config.yaml
model: "image autoencoder"
dataset: "capsule endoscopy frames (Kvasir-Capsule)"
train_examples: 42238
image_size: 32
crop_scale_min: 0.7
horizontal_flip: false
bottleneck: "plain"
downsampling_factor: 8
encoder_arch: "preact_resnet"
encoder_norm: "batchnorm"
encoder_activation: "relu"
encoder_depths: [2, 2, 2, 2]
encoder_kernel_size: 3
encoder_stem: "deep"
encoder_avg_pool_shortcut: true
encoder_widths: [48, 96, 192, 384]
loss: "l1"
latent_channels: 4
decoder_norm: "batchnorm"
decoder_activation: "gelu"
decoder_widths: [32, 32, 64, 128]
decoder_blocks_per_level: 1
decoder_block: "basic"
decoder_attention: true
decoder_upsampling: "nearest_conv"
init: "orthogonal"
residual_init: "scaled_by_depth"
optimizer: "soap"
beta2: 0.99
learning_rate: 0.0017
beta1: 0.9
shampoo_beta: 0.99
eps: 1e-08
precondition_frequency: 50
max_precond_dim: 512
merge_dims: false
one_sided: false
adamw_lr_other_params: 0.0023
max_grad_norm: 1.0
ema_decay: 0.995
max_steps: 12200
batch_size: 512
epochs: 147.9
lr_schedule: "cosine"
final_lr_fraction: 0
warmup_steps: 1220
weight_decay: 0.08
adamw_weight_decay_other_params: 0
Rows from block 2 of the decoder, named by matrix and row number. Rows with one number belong to one channel. Each number is 128 + 24 x the weight over the matrix's rms, rounded and kept within 0 to 255. All counts start at 0.
# convs0: first 3x3 conv (decoder.mid.2.convs.0.weight, 128x128x3x3), inputs 48-55, a 3x3 kernel for each
# convs1: second 3x3 conv (decoder.mid.2.convs.1.weight, 128x128x3x3, transposed), outputs 48-55, a 3x3 kernel for each
convs0.74 [108 141 132  85 129 116 174 116 146 117 119 109 101 124  77 130  86 146 120 132 154  86 140  89  83  96 137 161  72  78 113 148 123 142 122 136 157  99 140 119 112 142 149  93  81 137 128 108 119 128  99 128 128 110  97 114 146 164 133 185 100 152 100 157 176 132 138 128 149  97 107 105]
convs1.74 [174 111 120 129 143  82 136  96 149 124 130 115 123 142 112 109  84 162  84 142 113 141 115 145 104 148 111 129 178 131 129 121 171 126 133 121 120 167 159 131 134 150  93 105 153  90 140 157 137 129 113 192 116 147 120 122 141 111 164 102 120 152 126 117 112 172 122 151 162 142  96 129]
convs0.75 [134  97 121 119 160 136 169 121  87 133  79 137 157 162  85  93 116  98 137 172 126 147 174 120 127 120 116 115  96 116 105 147 112 120 130 155 144 128 138 149 125  95 109 143 185 110  89 128 110 142 131 112 139 132 116 119 148 149 106 115 105 165  82 111  67 141 114 143  88 143  64 134]
convs1.75 [126 127 123 150 127 133 131 116 168  99 138 144 121 114  87  89 155 156 114 139 150 126 121 125 144 127 128 117 148 154 122  77 142 142  92 148 112 122 114 158 140 162  76 114 161 123 118 110 145 128 134 120 149 159 119 147 122 144 116 120 166 160 128  56 161  99 133 165 127  74 133 153]
convs0.76 [102 195 136 153 141 113  81 124 200 141 112 141 113  96 161 163 192 116 101 121 122  97 128 136 144 120  95  90 100 117 144 100 179 174 122 187 130 102 117 126 184 139 119 134 104 140 148 151 131  91 123 135 167 133 111 175 122 111 110 121  95 140 147 143 116 145 111  89 101 118 136 112]
convs1.76 [119 103 143 109 161  83  99 150 126 146 154 145  84  97 152 141 124 163 138 123 127 118 146 138 119 133  96 109 119 149 124 145 135 166  93 122 116 131  94 114 102  85  63 159 166 114 132 157 114 107  96 151 102 132 123  93 146 121 145 155 168 132  80 102 157 111 187 119 135 154 124 165]
convs0.77 [145 132 128 117  89 115 181 121 161 138  81 173 145 137 135 101 155 162 108 111  76 154 140 171 127 163 166 114 126 149 133 123 128 159 146 124 130 131 119 159 134 165 138 111 110 158 133 135 141 101  80 112  92 107 136 100 158 142 165  96 142 141 173 122 144 150 146 118 115 147  99 139]
convs1.77 [103 139 103 157 135 129 144 109 184  81 134 126 132 133 116 167  73 139  67 130 129 112 138 129 144 171 117 119 135  79 120 134 114 190 108 154 116 145 107 135 149 143 141 108 138  79 105 103  76 107 108 124  66 116  78 106 119 148 148 126 113 132 117 114 139 107 119 125  97 115  87 133]
convs0.78 [141 135 134 121 116 145 178 106 134 109 166 141 120  94 124 138 137 158 163 184 137 126 134 159 117 156 160 111 127 107 135 162  98 131 120 128  93 156 115 118 166 119 122 154 102 104 150 111 154 144 102 151 102 106 142 141 134 147 111 105 144 117 214 115 116 145 144 154 124 160 121 137]
convs1.78 [144 173  76 117 117 121 173  90 101 135 104 105 113 126 108 132 139 105  89 125 143 151  97 128 116  82 133 161 130 107 160  88 110 126 132 124 137 133 153 144 129 129 164 117 116 159 156 129 156 152 132 175 117 148 145 152 147 117 151 143  81 155 114 139 160 154 124 157 105 106  81 115]
convs0.79 [158 138 113 140 110 118 142 124 142 173  88 163 169 120 109  82 129 140 103 159 126 109 139 141 131 156  84 162 145 133 150 134 143 139 132 171 111 134 130 111 146 121 130 120  95 125 124 118 121 130 171 136 127 164 158 122 168 127 114 150  84 124 101 108 182  87 151  99 137 149 125 146]
convs1.79 [135 121 110 146 118 134 107 117 117 136 129 122 144 142 107 149 154  90 128 129 178 166 147 167 164 133 158 168 118 102 140  91 102 105 113 107 110  92 173 129 109 129 102  94 143 120 103 103 120  97 131 136 116 151 134 132  92 109 128 152 154 118 149 146 158 145 122 134 140 130 115 134]
convs0.80 [121 122 151 170 128  91 193 100 110 136 127 144 149 140 127 124 127 144 104  91 152 145 122 154 172  90  92 193 123 115  99 132 131 173 113 141 120 151 130 102 107 119 143 160 130 145 143  93 137 160 100 134 132 152 116 148  98 156 129 127 122 164 116  98 121 121 113 156 107 112 140 147]
convs1.80 [127 162 158 196 184 138 119 137 130 160 162 153  57 111  66 124 164 137 145 128 142  77 113  97  83 142 116 135  96  80 124 139 138 103 131 119 127 136 140 158 160  87 118 137 146 131 138  92 154 120 118 142 148 102 108  92 147 141 140 143 160 151 144 136 105 145 185 135 151 137 149 134]
convs0.81 [119 142  97 142 125 112 118 161 124 127 108 117 134 117 111 144 174 113 134 122 155  82 120 135  98 154 128 143 128 149 136  76 134 105 140  91 130 138 102 142 114 164 111 100 109  95 108 111 148 148 164 139 160 114 146 136 152 148  92 113 136 125 131  59 135 130 108 118 140 120 141 108]
convs1.81 [118 138 144 122 102 150 164 121 177 127  98  96 140 130 127 129 135  87 101 133  81 125 121 169 106 122  81 100  96  90 101 129  92  95 127 110 137 155 128 109 140 143 141 110 118 112  96 104 117  88  91 134 148 131 138 125 114 126 113 121 139 129 119 150 136  70 119  87 127 148 119 122]
convs0.82 [ 98  93 108 107 159 122 106 109  99 102  85 109 164 113 125  99 134 118 131 138 156 135 134 157 141 118  81 178 149 103 155 123  84 106 149 153 136 101 109 137 103 110  83  82 123 144 149  92 116 142 117 170 140 164  95 119 123 143 116 131 144 148 119 138 126  86 137  91 108  78  93 137]
convs1.82 [105 128 184 108 146 137 112 134 153 118  80  92 127 113 106 143 153 147 116 146 124 139 124 160 108 119 186 134 136 160 147 114 122 133 107 125 130 152 128  86 166 137 122 121 109 117 156 118 126 109 186 130  79 146 118 119 170 108 164 143 132 135 154 125 104 168 108 132 121 155 110  86]
convs0.83 [157 115 150 156 142 114  63 121  80 143 111 126  92 156 116 150 142 123 108 152 153 128 148 133 121 121 107 103 102 138  98 101 133  96 108  66  77 124 121 106 157  71 134 100 101 146 134 134 150 139 125 110 134 105 109  76 107 131 145 122  88 131 118 124 134 122 175 140 122 136  68 132]
convs1.83 [123 120 132 109  92 136 103 150 109 133 111 152 144 127 109 134 142 185 116 125 110 163 115  95  76 141 143 173 130 101 152 129 100 134 144 166 155 144 125 166 123 183 134 117 159 144 161 110 133 136  88 151  86  87  95 109 146 112 121 111 186 132 145 137 145 123 143  93 108 161 139 143]
convs0.84 [119 146 134  28 159 166 105 127 159 144 126 124 154 129 132 178 143 144  83  97 171 138 156 132 134 143 160 129 151 126 175 120 110 129 132 120  98 102  91  55  98 133 143 177 159 177 143 110  79 165 125 133 127 163 138 134 125 135  96 135 130 147 119  94 152 139 149 110 158 160 131 111]
convs1.84 [ 97 168 104 105 104 115 141 103 132  77 115  80 118 122 123 139 160 107  84 118 136 122  86 138 138 102 144 160 105 122 133 172 135 113 191 128 105  98 129 163 139 142 117 137 131 137 119 126 151 140 148 101 143 132 104  84 118 133 150 109 155 111 120 132 112  88 116 155 175  92 139 162]
convs0.85 [128 132 152  88 135 129 120 161 123 116 113 157 139 111 111 111  96 109  88 152  94  94  96 111 134 169 145 170 110 166  62  80 143 115 119 116 119 143 122 102 124 142 110 141 120 110 125 109 165 146 153 149 113 134  82 127 142 126 134 106 152  95 137 108  98 120 124  77 121 106 121  91]
convs1.85 [120 159 114 125 129 151 145 126 136 176 169 144 103 155 133 100  85 138  69  74 136 132 122 108 127 120 130 116 125 127 157 143 169 148 120 141 112 113 145 134 125 131 146  92 139 103 134 215 140  89 124 158 116  88 137 171 150 112 124 138 117 152 136 145 111 102 109 127 155 153 112 102]
convs0.86 [141 105 148  99 174 132  85 102 150 147  92 126  88 153 146 106 159 127 118 126 113 161 169 139 133 102 118 119  80 174 136 148 140 145 175 136 154 136 102 118 125 119 134 157 126 122 116 157 134 130 126 157 110 129 146 139 130 124 115 182 122 114 110 147 152  94 176 132 148 146 104 188]
convs1.86 [105 129 151 115 118 102  94 150  96 133 127 135 152  90 120 115 124 131 153 171  90 129  85 121 121 143 139 105  73  96 127  92 142  91 145 117 147 145 132 131 116 109  90 138 149 133 117  75 152 128 129  98 134 147  97 144 111  82 132  99  71 112 123 101  90 160 111 117 139 124  98 135]
convs0.87 [116 139 140 146 126 129 187 110  62 163  99 138 103 111 168 129 133  80  75 151 134 173 130 108 137 112 123  97 153 130 122 124 113 165 132 133 117 120 102 146 117 127 147 135 128 105 112 127 143 146 125 125 110 103 115 157 163 154 133 126 123 169 130 116 107 115 153 161 103 148 124 124]
convs1.87 [ 93 146 118  93 143 124 137 173 121 114 150 181 133 144 114 145 145  90 132 104 136  97 121 145 126  99  97 141  98 117 131 116 137 141 103 115 186 118 150 141 126 138 137 120  76 190 115 120  96 103 146 124 115 183 106 135 128 107 119 121 127 126 166  81 165 136 107 104 116 182 118 159]
convs0.88 [101 148 115  97 102 126 123 189 158 119 114 172 153  95 110 104 172  85 181 140 132  75 134 165 163 122 135 148 115  93 142 144 101 179 148 133 102 128 120 164 172 164 148 126 134 131  90 141 114 125 123 127 139 111 131 144 119 128 116 132 173 120  92 145 132 137 141 139 153 110 125 123]
convs1.88 [113  96 116 175 101 167 120 140 107 132 121 139 125 245  95 172 121 123 180 120 116 134 106 151 111 140 157 111 156 122 111  92 131 163 114 129 137  75 114 144 113 164 128 147 147 128 134 110 157 109 110 100 126 110 173 145 141 154 156 134 167 146 148  89 112 113 111 110 123 115  98 172]
convs0.89 [183 113 113 128 117 118 117 106 146 104 150 128  84 120 123 143 141 167 159 167 143 155 124 128 133  93 118 134 105  96 146 127 133  69 148 131 118 115 137 130 106  99 149 130 113 119 143 120 115 169 137 120 128 143 122 127  96 131 120 145 176 146 133 107  89 132  95  88 113 126 143 114]
convs1.89 [ 95 109 118 132 101 150 127 122 116 117 124 115 131 158 138 122 102 175 146 153  77 136 132  99 138 126 125 133 141 187 113 136 157 122 135 155  93 151 125 129  95 120 123 143 138 112  95 115 147 116 101 142 122 129  91 100 111 117 144 135 122 122 111  91 155 127 113 114 148  87 164 116]
convs0.90 [188 139 150  69 146 110 166 125 104 155 152 145 147 156  86 111  80 107  80 162 129 104 128 129 105 117  99 108 127 118  97 130 103 116 154  70  97 137 144 140 144 108 142 150 104 126 104 157  88 149 112 149 142 117 137 142 113 136 157 120 138 112 170 120 121 142 143 105 144  91 140 117]
convs1.90 [140 120 122 179 128 112  90 118 135 121 124 122 152 134 168 108 153 116 149 128 116  92  85 147  98 131 132 124 150 141 152  82 123 148 172 164 113 115 128 143 131 109 105 132 101 148 114 138 161  79 174 127 128 123 142 168 129 125 115 121  99 104 118 158 112 133 123 121 158 134 155 107]
convs0.91 [158 105 116 126 155 143 146 179 112 131 143 132 139 102 129 132 157 109 100  72 134  97  87 123 164 110 115  85 173 129 113 105 162 152 145 109 116 139 107 159 109  67 143 153 153  97 132  60 190 133  88  97 135 148 168 159 115 104 196 148 128  82 154 106 117 108 125 134 116 118 133 133]
convs1.91 [105 110 173 102 137 134 130 176 115 171 126 136 111 161 106 130 126 156 138 109 150 155 120 116 126 175 157  65 129 108  89 160 133 109 123 136 110  86  92 123 110 112 154 174 104 136 124 116 137 115 128 140 113 136 128 152  93 143 124 128 175 153 130 100 161 167 128 107 138 144 118 177]
convs0.92 [155 121 143 139 104 123 158 112 143 102 140  97 117 153 147 120 123 138 145 147 116 118  95 111 112 167  72 120 122 117 100 135 138 173  83 119 128 140 124 121  79 162 138 128 149 119 134 132 161 170 145 125 197 129 131 146 117 158  81 131 143 104 128 152 150 112 129  93 119 104 135 136]
convs1.92 [ 96 144 128 170 151 122 171 136  73  88 133 165 108 108 172 165 103 116 134 116 127 120 142 149 104 123 145 149 200 115 140 124 112 135 135 134 134 162 143 128 150 146 117 100 167 143 129 128 109 143 119 137 118 116 125  89 144 129 135 147 118 139 144  97 141 144  90 165 153 147 137 162]
convs0.93 [109 159  81 105  97 115 115 141 138 146  98 125  84 114 142 105 104 143 153 125 136 126 120 154 128 114 114 126 193  93 142 120 115 139 130 146 135 128 117 144  75 153 133 150 135 134 105 120 113 149 118 119 111 118 160 109 155  81 143 111 142 189 115 170 147 132 165 159 108  98 119 130]
convs1.93 [152 142 119 116 105 127 104 107 118 135 159 129 116 168 132 181 137 114 102 147 132  97 142 164 155 119 105 132 127 140 131 160 163 149 145 103 121 151 109 115 153  97 116 112 106 123 121 108 156 111 124  96 144 151 134 113 101 127 142 148  97 133 117 127 156 108 111 100 128 133 139 135]
convs0.94 [110 102 152 129  97 130 105  87 105 168 113 114 146 100 144 128 161 132 115 150 141 148 117 153 133 119 150  93 116  92 163 133 118 107 113 121  97 100 110 133 154 119 154  49 184 105 118 136 133 125 149 139 145 134 164 116 110 107 188 105 155 111 101 107 137 128 112 141 130 118 155 137]
convs1.94 [150 104 110 192 154 126 142 154 142 120 137 145 144 144 170  98 163 146 106 102  94 131 163  98 142  60 145 135 118 151 133 122 135 123  89 182 121 124 130 142 134 172 143 137 135 143  93 100  99 131 119 109 150 112 141 138 105 129 135 145 143 166 164 119 119  88 158 153 133 165 127 121]
convs0.95 [128 129 139  80 122 146 140 170 130 125 127 116 173 124 140 107 106 108 173 125 141 127 143 146 158 166 138 120 107 140 115  98 180 136 133  83 119 123 107 114 146  89 114 106 132  99 103 111 138 125 158 108  81 110 128 115 166 127 105  95 123 126  90 133 161 127 168 135 146 122  74 118]
convs1.95 [ 96  96 112 133 119 149 153 126 142 156 123 108 145 122 182 104 100 154 130  84 107 134 110 150 114 187 131 150 153 158 137 130  74 186 114 105 137 144 124 104  80 152  94 127 162  95 184 147  90 122 116 126 128 130 125 133 128 133 114 150 142 142 173  87 140 153  80 109 172 227 148 139]
convs0.96 [107 113 181 119 106 112  88 155  94  97 173 120 148 145 111 150 120  98 111 152 152 180  30 124 125 135  96 159 110  73 111 128 108 111  89  68 133  96 101  87 111 121 141 160 139 109 151 146 103  80 118 116 130 111 133  70 150 116 184  98 178 143 133 125 135  89 152 104 182 111 130 100]
convs1.96 [116 122 197 132 138 136 108 111  98  97 120  86 142 115 105 152  71 143 111  95 137 156 161 147 120 119 114 152 141  83 115  99 123 166  98 126 155 122 157 107 122 133 122 168 123 146 111 114 138 110 122  80 141 122 125 126 133 159  91 147 141 124 135 145 129 133 113 121 149 139 141 129]
convs0.97 [165 153 124 105  91 132 152 120  95  89 128  91 167 127 138 139 130  88 148 138 102 143 130 111 119 100 109 134 129 166 126  76 160 119  85 170 165 116 133 164 117  85 165 132 102 131 112  93 103 141 130 130  96 151 101 108 141 121 111 106 123 118 150 122 118 134 133 161 100 154 159 139]
convs1.97 [165 110 110 115 134 124 120 100 124 106 118 127  81 105 116 131 101 153 165 160 140 135 165 141 105 126 126 154 133 100 140 100 134 150 141 119 148 145 120 122  89 125 119 101 156 117 179 135 149 136 127 167 112 135 145 131 129 112  96 121 156 140 143 150 119 134 116 157 182 145 112 164]
convs0.98 [125 135 103 115 137 142 122 128 148 158 121 154 134 147 125 122  92 133 144 126 129 123 116 134 119 135 107 141  94 124 150 125 103 165 127 160  70 139 104 114 136 110 141 154 125 142 157  95 120 138 133 105 166 143 112 142 127 103 153  95 137 124 168 132 119 125 116 110 133 141 140 149]
convs1.98 [131  98 115 115 106 149 101 200  82 142 136 124 116 101  75 143 110 111  82 163 127 159 163 125 127 151 114 136 124 101 138  91 136  97 138 112 114 113 146 118 128 124 120 136 127 175 167 123 105 121 105 118 115 136 122 158 129 143  97 135 121  83 144 162 196  72 121 150 132 104 135 132]
convs0.99 [146 128  88 113  64  70 121 134 150 162 151 149 116 136  97 102 112 110 127 176 125 111 118 113 111 164 144 127 119 122 144 175 153  79 101 122 102 130 137  97 142 125 108 138 128 138 137  88 160 118 167 134 130 155 138 117  91 185 118 130 173  96 124 114 133 107 133 145 144 126 126 119]
convs1.99 [109 149 152 149 176 159 165  85 152  87 154 112 112 133 134 157  78 124 126  82 159 129 117 169  88 148 128 160 119 111 145 110 137 107 116 126  95 146 106 148 107 160 145 130  94 171 147 102 124 131 122 103 152 120 117 115  68 121  73  71  95 158 137 143 121 129 136 134 117 111 104 137]
convs0.100 [149 129 115 145 106 117 102 140 159 128 125 133 132  93 112 142 117 130 168 125 149 125 137 130 140 152 182 115 107 158 103 154 139 159 107 115 144 107 129 160  84 112 143 156 102 103 116 140 129 107 121 128 136 143 167 145 148 156 119 143 126 145 152 117 139 142 134 122 127 152 155 100]
convs1.100 [138  64 134  94 125 134 122 119 154 151 131 184  98 142  73 128 124 145 113 173 129 144 171 151 130 108 105 109  99 101 148 171 157 127 117 151 122 198 140 119 124 136 139  99 133 145  61 161  98  95 140 112 113 131 122 147 120 145 129 100 114 119  71 113 178 115 162 119  69 130 130 145]
convs0.101 [149 123 138 131 100 148 160  78 153  90 129 158  94 121 170 132 117 132 113 118  95 129 123 139 166  86  95 123 111 119 125 153 161 118 132 151 146 143 148 105 121 134 175 165 100 120 110 131 156 127 176 151 136 113 115 156 124 174 136  94  70 119 157 129 156 109 173 134 133 150  77 134]
convs1.101 [129 143 133 136 154 116 123 104 121 142 159 120 104 143 159 116 170 179 112 117 164 136 127  94 103 141 123 100 123 131 112 152 122 151 140 124 123 111 112 135  82 105 101 146 106 131 150 109 151 138 140 130 141 126 148  87  90 105 129 121 107 141 130 136 131 107  89 137 135 124 122  99]
convs0.102 [114 174  97 132 127 124 157  99 156 112 155 141 138 142 144  55 182 165 144 136 139 112 108 135 144 113 142 109 119 152 149 149 129  86 123 121 139 107 114 197 110 139 128 110  92 148 156  85 131 169 132 155 152 141 119  74 133 101  92  88 105 128 154 107 114 139 165 152 119 118 107 129]
convs1.102 [110 139 172 152 154 133 143 127 119 147 116 142 104  62 132 136 109 139 103 133 155 127 140 115 146 125 139 134 121 126 141 135 120 103 136 125 151 159 133 111 160 124 132 155  65 121 115 141 182 101 115 166 155 130 129 131 137 130 148  62 124 143 137 130 134 122 155  77  47 185 110 108]
convs0.103 [116 133 140 128 137 122 149 165 147 118  98 141 106  97 130 143 123 158 105 100 150 159 120 148 153 148 134  87 108 105 154 162 146 129 129 146 125 123 150 111 143 147 140 116 156 128 136 112 116 109 150 112 134 132 106  96 127 121 114 144 173  78 142 172 111 136 152 158 134 158 129  89]
convs1.103 [150 122 163 154 123 111 123 114 114  76 151  88 129 167 186  89 139  93 159 183 123  63 110 118 166 127 162 166 170 180 116 123  83 148 135 162 114 115 175 112 130 133 133 143 132 140 131 152 114 108 149  98 128 120 124 144 118 129 116 159 127 161 122 142 102 133 132 172 120 107 133 103]
convs0.104 [133 143 137  94 110 155  93 118 134 130  93 113 124 131 158 110 116 113  76 132 144 102 141 119 148 107 143 130  94  98 141 132 125 132  99 129 137 145 104  98 149 114 143 129 141  66 157 133 149 150  78 103 114  97 100 153 145 133 101 131  99 154  97 127 117 123 135 130 139 117 100 114]
convs1.104 [141  95 136 119 138 162 150  95 170 112 150 133 119 104 100 122 113 158 110 139 161 128 144 157 163 121 106 188 137 116 102 138 138 101 119 133  77 137 136 116 132 149 140 138 151 133 162 154 148 134 120 117 120 134 157 147 139 154 193 148 150 142 137 127 165 147 170 141 141 126 138 138]
convs0.105 [115 110 123 116 111 144 101 135 137 165 126 113  89 142 107  77 142 151 129 140 107 122  68 139 144 115 106 124 151  83 136 125 130 108 162 114 112 128 121 116 150 122 122  91 105 119 149 131 144 163 159 133 108 114 135 130 114 107 145 113 116 149 129 114 117 183 120 152 163 119 172  88]
convs1.105 [107 125  98  86 123 119 153 128 105 145 111  80  93 121 139 144 109 110 130 123 106  87  78  88 162 158 141 132 157 119 131 123 149 145  76 138 140 170 146 117 150 108 121 139 139 119 141 110 154 128 125 172 132 101 167 149 121 114 143 141 114 185 150 116 149 140  98 143 124  88 119 161]
convs0.106 [148 170 172  85 132 152 108 113 152  91 141 102 110 135 125 145 110 123 138 105 126 130 129 108 193 171  96 118 186 152 166 142 133 121 125 114  90 152 160 173 113 159 120 120 207  89 122 158 139 170  80 119 158 156 114 155 122 112 176 169 134  70 141 122 119 169 136 149 141 128 156 174]
convs1.106 [124 153 136 114 116 116 148 105 136 128 131 156 122 108 128 119 135  93 115 110 131 120 154 136 111 120 151 112 160 138 101  96  96 158 129 146 128 145 110 126 147 147 118 126 120 108 145 113 152 126 113 131 174 142 118 165 124 126 135 106 151  86 140 131 148 106 137 130 119 137 138 149]
convs0.107 [170 130  81 187 111 112 122 135  74 144 121 145 140 130 133 136 123 135  77 136 119 121 123 125 111  99  69 111 128 156 136 159 133 179 104 115 120 114 114 101 123 136 124  44 126 164 171 117 147 148 158  88 133 164 106 117 110 143 128 116 107 131 133 131  85 116 137 135 178 138  75 126]
convs1.107 [102 138 108 118 100  93 153 186 101 127 138 140 116 133 129 114 131  99 105 152 146  92 137 100 139 126 121 129 172 133 158  94 149 162 114 118 174 126  91 138 126 117 126 152 100 124 144 145 120  90  89 112 114 107 127 125 139 110 116 124 138 124 121 147 143 142 131 125 117 134 112 131]
convs0.108 [146 139 148 168 111 164 144 114  93 100 151 116 106 134 140 144 122 140 127 135 133 158 136 149 149 122 122 158  94 122 119 123 120 149 121  67 171 141 173  83 136 140 137  80 128 139 110 122 128  89 143 119 115  92 103 159 136  94 190 129 183 160 154 140 114 179 115 141 117 110 124 132]
convs1.108 [111 116 118 118 104 131 114 133 117 107  89  90  98 145 163 109 111  77 146  97 131 122 142 153 137  83 113 132 139 165  91 105 126  97 141 127 196 114 123 122 155 123 138 168 117 122 129 131 143 124 125 112 128 122 148 118  92 108 102 167 181 137 162 123 104 109 124 112 162 101 121 149]
convs0.109 [102 119 134 137 145 138 132 125 104 150 153 142 169 142 157  98 114 164 135 129 110 125 139 119 139 127 186 137  97 127 142 104 106  82 126 159 132 123 122 122 127 124 152 165 131 117 109 127 137 142 102 116 124 111 125 114 112 150 113 156 127 150 144 142 129 108  89 137 105 150 130 118]
convs1.109 [127 139 122 123 135  90 112 111  86 121 135 145 142 116 106 161  92 134 138 101 120 125 111 161 143 158 136 135 146 129 131  72 124 108  92 152 128 123 122 160 151 129 150  99  93 103 127 124 138 127 115 143 152 141 154 106 129 136 139 156 126 126 167  88 124 154 161 138 130 115 142 137]
convs0.110 [118 100 113 101  91 165 134 152 156 122  81 130 130 127  94 132 141 142 151 101 125 145  98 151 130 126 101 122 124  97 135 131 103 110 137 113 132 150 139 171 124 144 119 120 114  88 130  83 143 131 177 128 123 169 148 163 119  99 165  83 114 136 134 126  87  77 155  96 124 206 115 198]
convs1.110 [120 145 133  96 117 125  95 113 149 191 134 152 112 148 124 123 144 105 139 168 130 145 125 128 122 160 126 163  96 153 135 155 138 162 114 137 110 120 124 123  52 105 141  97 103 134 102 151 113 126 124 123 149 131 114 117 100 144 127 150 169 113  71 115 138 137 136  94 164 133 127  93]
convs0.111 [139 146  87 150 124 160 121  87 143 131 146  94 154 132 140 135 114 152 177 152 143 120 138 118  92 104 133  78 130 153  92 108 110 109 149 108 152 153 110 139 129 190 153 106  92 128 139 110 165 135 169 112 133 132 123 105 136 131 131 109 160 132 175 120 118 133 133  92 109 123  97 114]
convs1.111 [163 113 124 139 161 148 170 142 122 113 100 134 148  75 138 146 130 149 178 186 122 156 137 102 121 105 155 134 139 151 151 140  99 142  97 137 149 105 129 107 140 104 123 127  85  83 134  96 133 119 124 137 126 143 130 126 142 127 104 140 136 126 113 114 136 148 105 167 142 119 128 117]
convs0.112 [121 124 117  99  97 100 123 166  92 130  96 131 106 137  62 175 181 126 105 122 113 116 158 133 118 126 154 121  69 148 181 130 131 124 119 133 170  79  97 138 111  81 126 127  94 153 152 174 109  79 130  87 112 130  96 109 117 100 134 138 145 124 149 118 123 161 145 113 104  87 107 158]
convs1.112 [155 117 140 144 136 161 142 137 138 129 182 133 125 186 156 125 111 170 130  95 148 122 101 113 115 130 140 119 132 120 138  60 121 141 126 141  97 142 116 111 175 155 103 129 135 151 102 143 105 150 154 118 120 105  87 179 160 171 173 139 151 142 155 110 132 116 130  93 107 141 155 149]
convs0.113 [144 135  84 115  92 138 149 146 117 101  89 166 142 101 102 141 110 144 119  93 107  96 137 148 179 134 125 156 134  97  62 104 116 142  86 144 164 128 136 100 120 131 159 114 144 148 136 149 150 119 160 158 110 103 116 154 159 133 149  75  78 141 143 126 118 139  79 108  97 180 111 161]
convs1.113 [113 137 137 132 151 121 149 134 164 167 118 128  79 102 112 135 152 101 140 132 111 126 141 103 116 118 132 150 152 144 164 112 127 150 176 139 130 126 116 148 126 103 137 113 130  99 124 174 127 108 134 107 113 126 168 102 143 103 129 130  81  88 115 123 134 153 123 121  88 136  94 102]
convs0.114 [165 142 155  83 160 117 100 119 132 137  91  66 145 137  92 140 184 107 104  64 121 147 124 139 163 116 118 141 120 118 114  72 119 171 136 115 116 156 132 118 166 124 154 135  84 144 151 149 155  99  79 164 119 150  99 144 101 142 147 151 112 152 165 139 135 146 156 118 108 124  91 122]
convs1.114 [121  94  97 112  92 106 127 159  97 108 145 160 112 150 112  99 137 125 148 127 132 127 138 144 144 133 118 109 172 115 118 158 139 140 133 132 111 123 148 110 161 149 144 135  96 106 125  67 113 160 113 118 118 101 147 118 117 113  92 103 153  94 137 155 177 138 119  89 112 150  90 112]
convs0.115 [143 110 136 158 131  91 140 116 104 101 147 136 144 158 147 136 136  75 192 154 126  87 143 109 136 142  72 137 152 107 136  81 120 134 109 114 151 104 142 126 135 108 143 116 112 136 102 149 124 140  98 135 129 169 157 111 143 110 120 139 133 115 106 153  82 171 149 137 129 127 110 137]
convs1.115 [125 122 133 112 142 119 116 103 181 114  92  86  91 159 150 111 145 127 131 149 112 143  53 138 154 118 133 147 127 166 102 155  97 118 120 137 156 113 123 119 160 159 157 156 131 145 115 157 177 138 144 134 131 143 129 152 123 153 115 106 138 100 131  97 111 156 142 153 104 160 112 125]
convs0.116 [108 127 121 107 166 119 126 125 137 115 140 109 133 136 115 166 121 140 142 116  98 118 130 127 120 149  99 127 127 130 118 124 129 139 121 145 131 136  72 133 143 147 127 149 161 116 129 143 119 129 127 162 153 126 135 126 140 140 104 128 125 161  75 113 120 112 132 114 129 153 109  99]
convs1.116 [122 154 169 148 122 108 141 148 132 151 125 120 145 138 125  91 144 151 183 120 131 150 119 121 162 135 129  72  98 130 111 123 129 108 120 114 123 110 136 122 118 100 210 156 134 148 124 124 112 131 111 127 135 144 170 113 108 123 101 117 141 149 128 105 116 105  86 120 135 158 120 102]
convs0.117 [110 142 143 110 142 154 120 143 118 114 128 126 149 131 144 118 123 114  85 179 163  79 117 124 136 139 134 126 142 145 110 123 144 116 117 132  48 116 196 126 133 115 115 161  95  69 157 124 142 143 157 138 117 159 138 158  93 170 135  78 164  94  99 111 136 117 124 164 111 123 151 199]
convs1.117 [156 138 166 186  95 137 104  83 114 118 109 165 139  89 110 129 124 131 142 119 124 128 138 124  97 136 131 114 160 121 112  95 101 153  96 104 166 118 175 163 149 134 103 145 107 146 133 116 124 159 142 142 135 140 114 154 139 151 144  93  88  92 129  91 101 117 131 103 135 130 139 124]
convs0.118 [105 122 137 145  95 116 162  98 144 137 147 166 143  79 161  98 116 145  92 154 115 162 125  77 152 101 127  87 122  88 128 130 165 138 154  48  85 162 138 161  79  77  74 162 133 100 122  99 133 128 130 131 108 109 149 136  86 149 131  82 151  85 150 137 103 159 102 130 166 106 148  51]
convs1.118 [124 131 118 137 132 174 138 116 146 121 124 105 131  94 122 112 145 115  95  97 132 168 148  72 148 114 120 138 101 117 154 106 143  99 153 122 112 110 135 144 109 124 141 116 130 121 135 109 175 151 122 177  91 118 101 136 124 116 109 113 128  83 131 138 151  90  95 116 164  94 104 145]